Rows from block 2 of a small multi-label audio tagger, named by matrix and row number. Rows with one number belong to one channel. Each number is 50 + 15 x the weight over its row's rms, rounded and kept within 0 to 99. All counts start at 0.
After each channel's rows are labels from the 100 clips, of 14848, where the channel reaches its highest value: "strongest on" is what is common among them; "peak on" is the class under the peak. Only what is clearly more common there than usual is listed. The data: synthesized solo parts of chorales (CocoChorales). In brackets: how many of the 100.
# convs1: first pointwise conv (model.blocks.2.convs.1.weight, 192x128x1), inputs 0-127
# convs3: second pointwise conv (model.blocks.2.convs.3.weight, 192x192x1, transposed), outputs 0-95

convs1.16:35 70 24 62 37 47 42 37 42 73 76 65 66 41 64 76 30 49 35 47 27 43 56 40 42 67 47 46 42 44 50 42 48 25 56 67 58 38 44 51 55 52 75 27 21 36 42 47 49 40 57 66 41 75 50 79 61 76 49 49 35 64 64 48 44 47 38 81 57 55 48 21 66 54 53 68 67 38 34 40 61 58 61 63 72 50 27 34 59 77 49 43 59 21 57 43 73 59 65 64 60 59 49 53 30 52 45 46 16 46 49 51 24 32 71 75 75 37 40 61 58 73 54 77 44 59 57 17
convs3.16:53 41 61 64 50 40 54 48 54 43 50 55 29 38 54 39 40 51 34 27 49 63 42 52 38 53 65 46 77 83 51 51 53 24 45 58 44 50 53 78 53 50 45 51 43 76 85 67 55 59 46 46 48 54 17 69 74 46 28 52 42 65 75 44 42 53 21 64 65 54 57 32 57 40 52 60 59 38 75 70 35 47 56 47 44 45 41 57 30 57 61 50 34 45 37 33
strongest on: note A#4 (65); note G#4 (37); horn (34); clarinet (33)
peak on: A#4 (35); G#4 (28)

convs1.144:46 41 69 59 58 51 58 54 51 54 49 38 49 46 45 61 36 38 24 31 53 63 44 54 47 36 54 74 39 31 31 54 76 44 57 38 51 47 45 54 59 54 55 37 16 49 41 42 43 58 40 64 35 57 37 52 31 42 40 57 20 43 39 24 47 80 34 68 44 33 70 50 51 23 54 40 64 43 48 68 57 31 28 26 33 34 27 32 70 50 43 44 75 64 74 99 54 05 46 36 64 21 51 31 56 57 28 66 51 34 48 49 80 34 39 55 52 35 31 61 36 64 51 55 55 59 39 67
convs3.144:66 57 34 46 23 64 31 73 35 63 74 54 57 54 50 47 54 51 32 78 23 47 66 68 49 54 49 55 57 56 26 52 67 34 40 69 63 44 17 49 44 52 58 72 46 32 38 21 51 60 66 60 49 11 65 48 66 51 65 24 73 41 64 68 46 56 70 71 59 63 60 65 32 46 60 47 46 52 72 46 41 61 32 46 44 56 88 31 20 53 52 47 61 69 71 68
strongest on: note A#4 (92); note C5 (60); violin (32); flute (25)
peak on: silence (60); C5 (28)

convs1.185:58 52 65 56 62 63 51 29 29 53 38 79 33 39 55 30 69 53 49 47 58 69 61 46 49 48 34 43 47 23 25 67 58 29 58 70 63 61 27 44 40 78 42 43 44 48 49 30 36 56 45 59 63 54 59 78 38 34 73 59 49 82 32 46 39 42 38 88 59 63 67 51 38 42 51 39 33 54 48 36 99 56 59 53 43 58 78 53 23 69 64 38 46 75 42 60 23 50 38 72 54 46 27 42 43 48 51 39 29 49 52 47 57 53 47 23 39 11 28 64 43 41 59 41 46 39 58 41
convs3.185:56 34 52 56 49 39 44 05 42 50 42 61 45 47 47 45 20 79 55 41 57 41 54 30 31 60 30 44 72 91 86 54 66 52 56 71 82 46 42 71 54 56 36 63 47 62 59 57 31 54 46 69 30 33 48 38 68 66 49 48 34 39 62 50 47 45 58 60 59 65 50 32 16 67 49 57 31 41 77 53 58 36 57 38 49 66 24 45 65 69 44 63 38 70 61 41
strongest on: note A#4 (63); note C5 (36); oboe (31); note A#3 (29)
peak on: A#4 (57); A#3 (29)

convs1.110:51 50 34 42 65 59 58 44 55 72 50 40 50 41 55 45 68 57 39 62 58 53 58 44 53 34 38 28 49 50 15 42 44 42 39 65 52 67 55 46 30 46 48 64 36 17 37 38 18 38 24 67 55 37 65 61 55 36 49 29 27 61 46 65 25 50 03 75 41 28 60 52 42 70 31 47 53 46 53 42 61 47 55 36 65 78 46 52 56 57 42 61 37 63 46 80 67 00 72 63 59 39 47 84 59 56 22 55 59 56 57 57 51 32 51 25 50 44 53 19 54 24 35 51 55 34 45 54
convs3.110:69 55 36 38 32 44 51 64 52 55 54 56 67 50 55 56 31 47 44 25 64 41 88 55 73 19 33 51 55 48 33 38 56 67 31 62 41 55 62 49 39 69 88 35 56 57 64 35 48 45 52 43 50 40 62 17 51 47 69 65 20 47 60 15 55 55 66 77 17 51 52 42 43 39 57 26 62 64 40 34 38 59 60 65 58 48 42 39 49 51 35 42 65 60 52 42
strongest on: note A#4 (100); oboe (52); note C5 (42)
peak on: A#4 (86)

convs1.104:21 37 50 58 58 42 51 57 43 56 49 63 67 38 35 00 59 43 59 43 35 48 81 32 64 43 55 59 47 68 46 39 46 59 43 44 33 46 65 63 52 64 70 36 53 65 78 22 49 29 51 32 38 61 42 59 51 37 38 37 56 70 44 42 36 49 41 31 45 35 84 56 49 52 17 63 49 63 53 72 66 36 73 45 58 63 59 69 00 57 52 44 47 62 66 46 54 50 54 70 50 32 50 72 63 74 40 56 35 74 52 57 43 50 50 51 22 43 94 57 48 58 63 41 56 59 63 31
convs3.104:56 61 27 79 08 15 63 47 79 51 25 68 48 60 60 41 61 65 40 20 35 78 18 44 39 72 25 45 49 40 49 51 51 30 46 78 29 37 71 64 20 54 76 60 44 25 42 68 43 53 70 24 47 50 37 38 53 56 35 47 44 53 64 72 66 51 29 66 57 70 63 50 60 49 52 69 60 45 49 24 53 45 47 44 31 37 71 72 40 37 58 47 55 54 78 26
strongest on: note A#3 (44); bassoon (27)
peak on: A#3 (39)

convs1.57:39 56 52 60 60 65 65 45 52 41 51 33 43 55 55 40 59 41 50 57 73 67 49 48 58 50 73 56 50 57 72 45 66 34 39 56 26 48 47 55 48 64 37 50 52 54 63 53 51 58 34 54 59 47 50 68 46 58 51 58 62 56 63 45 86 54 99 11 56 30 32 55 53 62 57 71 57 63 50 42 30 42 38 55 75 56 44 42 49 47 28 39 46 18 54 49 41 89 07 49 49 60 60 49 27 76 09 47 65 39 23 77 69 60 49 33 37 53 49 41 52 47 61 50 92 42 40 51
convs3.57:31 38 64 55 44 59 44 47 51 53 62 38 39 37 37 48 41 45 40 37 64 44 53 57 13 59 51 55 83 68 41 40 44 55 22 57 65 63 24 48 59 51 50 66 38 52 39 30 60 54 27 64 68 63 38 54 40 39 49 43 39 58 73 43 42 62 44 53 36 63 52 50 32 51 43 47 71 44 40 49 71 57 52 86 23 49 60 66 50 38 37 60 61 47 53 59
strongest on: note A#4 (97); note C5 (29); horn (27)
peak on: A#4 (97)