{
  "model": "multi-label audio tagger",
  "dataset": "synthesized solo parts of chorales (CocoChorales)",
  "train_examples": 39062,
  "gain_aug_db": 10,
  "n_mels": 80,
  "hop_length": 160,
  "input": "mfcc",
  "spec_augment": false,
  "win_length": 512,
  "arch": "quartznet",
  "norm": "batchnorm",
  "activation": "relu",
  "channel_attention": "se",
  "depths": [2, 5, 5],
  "kernel_size": 25,
  "stem": "single",
  "widths": [128, 192, 288],
  "num_labels": 51,
  "init": "torch_default",
  "residual_init": "zero_last",
  "optimizer": "soap",
  "beta2": 0.95,
  "lr": 0.0016,
  "beta1": 0.9,
  "shampoo_beta": 0.95,
  "eps": 1e-08,
  "precondition_frequency": 25,
  "max_precond_dim": 1536,
  "merge_dims": true,
  "one_sided": false,
  "adamw_lr_other_params": 0.00075,
  "grad_clip": 1.0,
  "steps": 11700,
  "batch_size": 256,
  "epochs": 76.7,
  "lr_schedule": "cosine",
  "final_lr_fraction": 0.01,
  "warmup_steps": 2340,
  "weight_decay": 0.3,
  "adamw_weight_decay_other_params": 0.05
}
Rows from block 7 of a small multi-label audio tagger, named by matrix and row number. Rows with one number belong to one channel. Each number is 500 + 25 x the weight over its row's rms, rounded and kept within 0 to 999. All counts start at 0. Numbers have three digits each. After the name is the row's rms in percent of the matrix's.
After each channel's rows are labels from the 100 clips, of 14848, where the channel reaches its highest value: "strongest on" is what is common among them; "peak on" is the class under the peak. Only what is clearly more common there than usual is listed. The data: synthesized solo parts of chorales (CocoChorales). In brackets: how many of the 100.
# convs1: first pointwise conv (model.blocks.7.convs.1.weight, 288x192x1), inputs 128-191
# convs3: second pointwise conv (model.blocks.7.convs.3.weight, 288x288x1, transposed), outputs 116-173

convs1.155 094:548540484512480509509511444476510483459464497496455488471500504511462469516506517532522489460529505502475489492499537485490532506508487503502511488528460535457457491555511465495501496522490508
convs3.155 074:501500508528504504552500479512537494521500505473505555523496542483533490494493494528469517527530536494493496502493471529439441493488510496475521489562516488539471557496466527
strongest on: note G3 (86); cello (58); note C3 (56); note C4 (41)
peak on: C3 (49)

convs1.30 106:479540495502469550484524531489512507502520455538494511494514517498535508531513502509510480506482478500473534520489513500455512544543532522487513536483545498493520454519544475540506476490529531
convs3.30 101:513521486454524484506506479463475478501520514518481490515517516496462497500474496473460516555443451505489533518484522475516492511480532527464467492498575506527524452494496483
strongest on: cello (39); note A#4 (39); note G3 (29); note C3 (28)
peak on: A#4 (25)

convs1.192 099:495448530482488519490514495512515518488516488441502511516534488491508540482507498507507501526510483513535528534512485462528452490525551527556516474505487498498520539530505475530495482505520525
convs3.192 095:492490513487534508494512485478530512512533522486523478508518478522497528468476534511524502488480453493502470481513536567514504482491507486540502517486507498518556508505501483
strongest on: note A#2 (44); note F3 (27); tuba (27); bassoon (26)
peak on: silence (58)

convs1.29 085:485491523463477518491516549477518458477530514503489507498495452509501553555474549520469482494488500485527517532481491470495535480491470531487500473470503504457490479508494500464496474491506490
convs3.29 084:501490473504524480487497457483531485503478492499480471512509504483500539505508583503511511531490491506489491475543493495487477465487501488441504445492499488499484485496493494
strongest on: cello (95); note G#3 (64); note C#4 (41); note F#3 (25)
peak on: G#3 (57)

convs1.211 116:513522458473484497500530513483518509460510502475522491481472493510477502486532518490533506465494483544495508504451469507510471528492463491514520550471513537445531484474486521447524503508472502
convs3.211 108:480492502499471528458472534483469533492472451458515536524505455537461503506494516454519509465518512444472483457514480475503509502508507514555510534552490540476493515497499456
strongest on: note G4 (83); note A4 (48); trumpet (35); note A#4 (27)
peak on: silence (37); G4 (26)

convs1.194 083:504489474543527499508463442514468526472534502480511516494541485514541511518485512500498486453530538549464555499534497501484449482527512509510489500501481487510498495558518503463496529544500485
convs3.194 085:533489469531539494527517493490563507453512517536520501519487494509499546501512446551491483483534485486524447481496523502484516499511465517500491529515532528485494520478528520
strongest on: note G4 (97); clarinet (40); note F4 (37); note A4 (31)
peak on: G4 (59)

convs1.181 099:495465535484514527504539487461506495513466458505505496482489475487546520497495469517487508465492530529472502492523505455499486492535494558522495474503518478471510485518523498472493505492525485
convs3.181 110:476472486496492490509471490497491482559512508492505518504480521515509509495509489462503521549492499509499486467460482471487522524481510488494495508552491515474549474527490497
strongest on: note G5 (46); note F5 (38)
peak on: silence (52)

convs1.251 083:459508521509497468463510469487526500498472505483527538473541481519521504477500488546524472530501509501529498499522513472505507508505534421499525492518547522494478523497479483501477529473502491
convs3.251 091:486514483502470500497511491484508506523505495526525501505511494504487492471534479494533536529512509522512479505533462543499497462500509470508492493584507509498461572541508458
strongest on: note E4 (50); note B3 (50); viola (46); note A3 (43)
peak on: B3 (32)

convs1.257 121:511502498545495485485540518522484501498520493558474497494495509538518498480541519502559487555553508559516508510486506544500509495482471523484518506489502519469498507499499504496465514525486564
convs3.257 106:515526515488518514545510473506489517500535466468505524499504473495512480506503520490478477482509519464480500476541518519500549488515487520508500479512525498505490533536526485
strongest on: cello (93); note C#3 (30); note G#3 (26)
peak on: C#3 (29)

convs1.144 125:527461506520500486523506466524471690491486507508510505487487497478493498488510470538496525492475507499524447549472482503456493470509509460488511552504500500524499521510489514486504519497521475
convs3.144 095:470509540461501481532525523438485497535501503507471519525496445506497460486502485502472464492485500500531549520468499490533505496488479514547512500460473502532494473566465508
strongest on: note E4 (100); viola (42); note D4 (36); note F#4 (34)
peak on: silence (84)

convs1.141 100:500497483486477497499485485482514516480468486508558483452486492499498504509532506503499535473504529537491528510481494489506483487499492511525515504513544542509484558512522495497494485463494524
convs3.141 104:481551524488478483488461521514494465515526526468479529432514489526525522481551510548514494504497517502507528497489481467492483516555501439501497470480515451497514495493513513
strongest on: note F3 (67); note G3 (39); tuba (35); note A#2 (34)
peak on: silence (33); A#2 (29)

convs1.229 084:480486481555532486488506527429503477468500495505512477502509506520514506508539493544482528511477517480490518525486486493503430516531568475536508470516496481490483545479502477553545482499516498
convs3.229 100:470491486527496481477487497492496510489482493450499500471472477533483480502543494470479477508464517492532516510502563511528536508502476457500516491508476566488499505525522485
strongest on: note F3 (62); note A#3 (42); note A3 (32); note G3 (27)
peak on: silence (35)

convs1.285 100:527471523463510544511481520479507502468524502548467495470505498486479522492503526518524514552494505494524419520506483452491486513489541484494527504499463488493501568483507485498455478475522471
convs3.285 104:531463503498492449545495491484523499533446487484529506451505478539520498430530510464530513500468504488532528512510482526500541506453503491462492517507490515487507534526468474
strongest on: note E3 (65); tuba (48); note F#3 (43); note G#3 (41)
peak on: silence (51)

convs1.252 090:458497505482511459515530512502439498503496529465529470489486509519485474511483494473512498522515528457433456494513524444513483520477468473518471473492511465491528498471517480489527473480503471
convs3.252 094:507505467535510486495508456512523510511557492493507541490480506467532500499518502480508498515550494512492534490516521492484464486531484501532483493472524501512497508514490499
strongest on: note G5 (96); note F5 (86); flute (34); note D#5 (33)
peak on: G5 (47); F5 (34)

convs1.109 091:517500477543542500511499546493534472479517485479553536525469528459519482496487473502495520512493537476488480522516489479486512505528554516561507509474472500489518528543502505500488502512505530
convs3.109 097:515509513502526488555513486482518538490482535493482481494512416505470473487478531514472504509515460477495461489514544478484509466524455529491543491491517539532479509545482529
strongest on: note A#2 (50); note D3 (44); note F3 (39); bassoon (39)
peak on: A#2 (46); D3 (37)

convs1.122 093:492514500519467439549520475482496626494523514474531560532491515516506477526513512524508539467486538492530504487492479509465493455503489461506484502513543539495517461506472530496505525506484513
convs3.122 092:504518488491473479522509519486493544524563507527494520500480513486495472530486491475515523459532467494524504462538496480519463494505422496548494516535466507472495500497467520
strongest on: note E4 (100); note D4 (45); viola (30); note F#4 (30)
peak on: silence (72)

convs1.282 089:520487560502483447484488476475494498491523548532461489429476557500490499437499488502518495491493534507461507462514507498514472514516530474533483492510498475481486478539525512511521502487513490
convs3.282 099:469462502491507512495490513521502489581490492467522489511534513498491489476515521545521460480462510481501522517465497503559502483481526483481511499496531527541511528550534495
strongest on: note G5 (94); trumpet (62); note F#5 (46); note F5 (39)
peak on: G5 (66)

convs1.1 104:498513511474520478500492532519474493471489483479502580486527512486453493491546518535516505520544494481485507516494469524496440472476519486520538504483476494517479535446526498503497525527520532
convs3.1 113:497441504471482498496495532471479498501474513497507528477463549489523456482458483467485486491476501517588460510525534556533514495507443501478510515520506466479518529475507492
strongest on: cello (31); note A#2 (29); tuba (29); note F3 (27)
peak on: silence (67)

convs1.210 097:485507466503493486497482508499499472509475465485516490446524485450448505431506489556532488505481505490563510527505491511540464516515562479485537483525497488484533523442519498541520489488507460
convs3.210 096:524531469553502500461513488500538473478544492463487483531499469437490520471505548495480515522517437502479503458534490489508513558469540506534451521467510524518481468460517474
strongest on: note F3 (78); bassoon (62); note A#3 (42); note A3 (39)
peak on: F3 (46); silence (30)

convs1.63 106:500501498489473452509493533565506509506546523485478491489469480564489498476499473485497533454485516527488485501471497497527474528458494512524521525518481512491473529513518472501513499504519502
convs3.63 118:481500494518504520505517505519497530484485479521509508482486532448509531496514487495488505493504495489467533522488497499481568543503502519507483489575479490481498504477552502
strongest on: note G5 (38); note A#2 (31); note F5 (29)
peak on: silence (46)

convs1.250 148:477508504500486521513512519476495275516486503524528526511519466519488467505487490506489472506542512487512567453487495519523501534502517514504525484531529488500509483473492504526495490494430524
convs3.250 110:514517487524499494483512514517522516470523507506505491512502508513470514501511473496546482488507518500475474503528488520468501483493490512440478482503510468491493480478540529
strongest on: note E4 (100); note D4 (48); note C#4 (40); viola (28)
peak on: E4 (91)

convs1.114 088:501515496469484508530471500549463498485509486514522511492485527434493477532526512474490451484524516519514531516452480510528472511546505482530515488514452498490458503481533524514491496472518526
convs3.114 092:516473497511546519529512458522503490488475490551512453441488479515549526496483527491484553495486484527524541511448518515527495514511494503515503508515518489486509499487510530
strongest on: note G3 (45); note A3 (45); flute (32); note F#5 (29)
peak on: A3 (33)

convs1.224 103:493498505497508507527515521494484513507514520486533429514465483495449495514471559526476498502531524518555535518507534481517464473509510523570493504545523497509533496474474482528487533448508493
convs3.224 110:498444489528500498502535517462433502491474488492486481519450505481465503547488483511492507522513510521516518463486520476524559502511494493495510477504530530503537502503504500
strongest on: note F3 (80); note G3 (70); note A#3 (49); note G#3 (46)
peak on: F3 (36)

convs1.233 112:483480474500504454486494526475513507482468503521524523520478545491507521512439492551505513469518500518507484487453493480575457502530473522526491482516504538517536516498502491454484501498516516
convs3.233 102:522519461497504478481480492504538464519523499532506490534519479456536502517499477552502487517508484514507510454494479488546461462519523532437463512471477499533535500477472503
strongest on: note G4 (71); note F#4 (27)
peak on: silence (47)

convs1.20 129:509506492508474483494470469534491667482485509504495519467472531490535497487509533519493504489461521488484442531510495476473501454486525486526513545499509526489514511480526471502514518525533533
convs3.20 103:463497485534524542530527432463496427519486507462517513465522483447529501509496480510443464526481485514496471487506529515497525522502455471476489526520476509520512525526501523
strongest on: note E4 (100); viola (52); note F#4 (38); note D4 (34)
peak on: silence (97)

convs1.176 092:508559533483516474485458477464488466478507571462507533507502455514514529522487481526534477492472522491505513505505480468506431500494520541550559504514492471500527476499462528513477507524513528
convs3.176 091:546449483530468477526515489527479507514517497504494516511529500519481529500502493491534491510481462479515501510489523507506531554470513539483426505515502490479508519475518478
strongest on: note E4 (32); note B3 (27)
peak on: E4 (26)

convs1.139 081:459484539485492463506544523494480499502489534507525478471477562517538525524495463551470537529493487522465490478511498486513429506532479490511545466482491510494519478479503530529496482508492463
convs3.139 100:451476448468509490496501494494494469530499470480505561487532486528506477511479489510494501518540499540512496520431528462502509448511483531494477519500483525480492467548520490
strongest on: note G4 (77); note G#4 (53); note A4 (27)
peak on: silence (40); G4 (34)

convs1.270 100:514537509539497486499450481498495478517510502513565518444539520507491480472504515503539499498526499483479485521488520509537449515496533487480497484497532514518540524467507498529514500483543485
convs3.270 098:495528526523512484529497463478522486523467508540444492530506506471486517608511492439489541504548504490501497496505498500488494472525534514499491481499482535446491509509497485
strongest on: note F3 (73); note C4 (49); note A#3 (44); instrument: cello (35)
peak on: silence (51); F3 (31)

convs1.47 078:533494482525473552512506501464503529495495504482472508537517459501528481516515538465505504534455491548485514489479504481481474470505462530518508501517501506462476521530498525501450488507479512
convs3.47 085:470468508498516476510504501529476495481513503479518510474483498526490502526505526473489521527449526509533548493482519524487503501496519504511526479508513543455506540504499537
strongest on: cello (50); note D4 (49); note C3 (47); note C#4 (33)
peak on: C3 (36)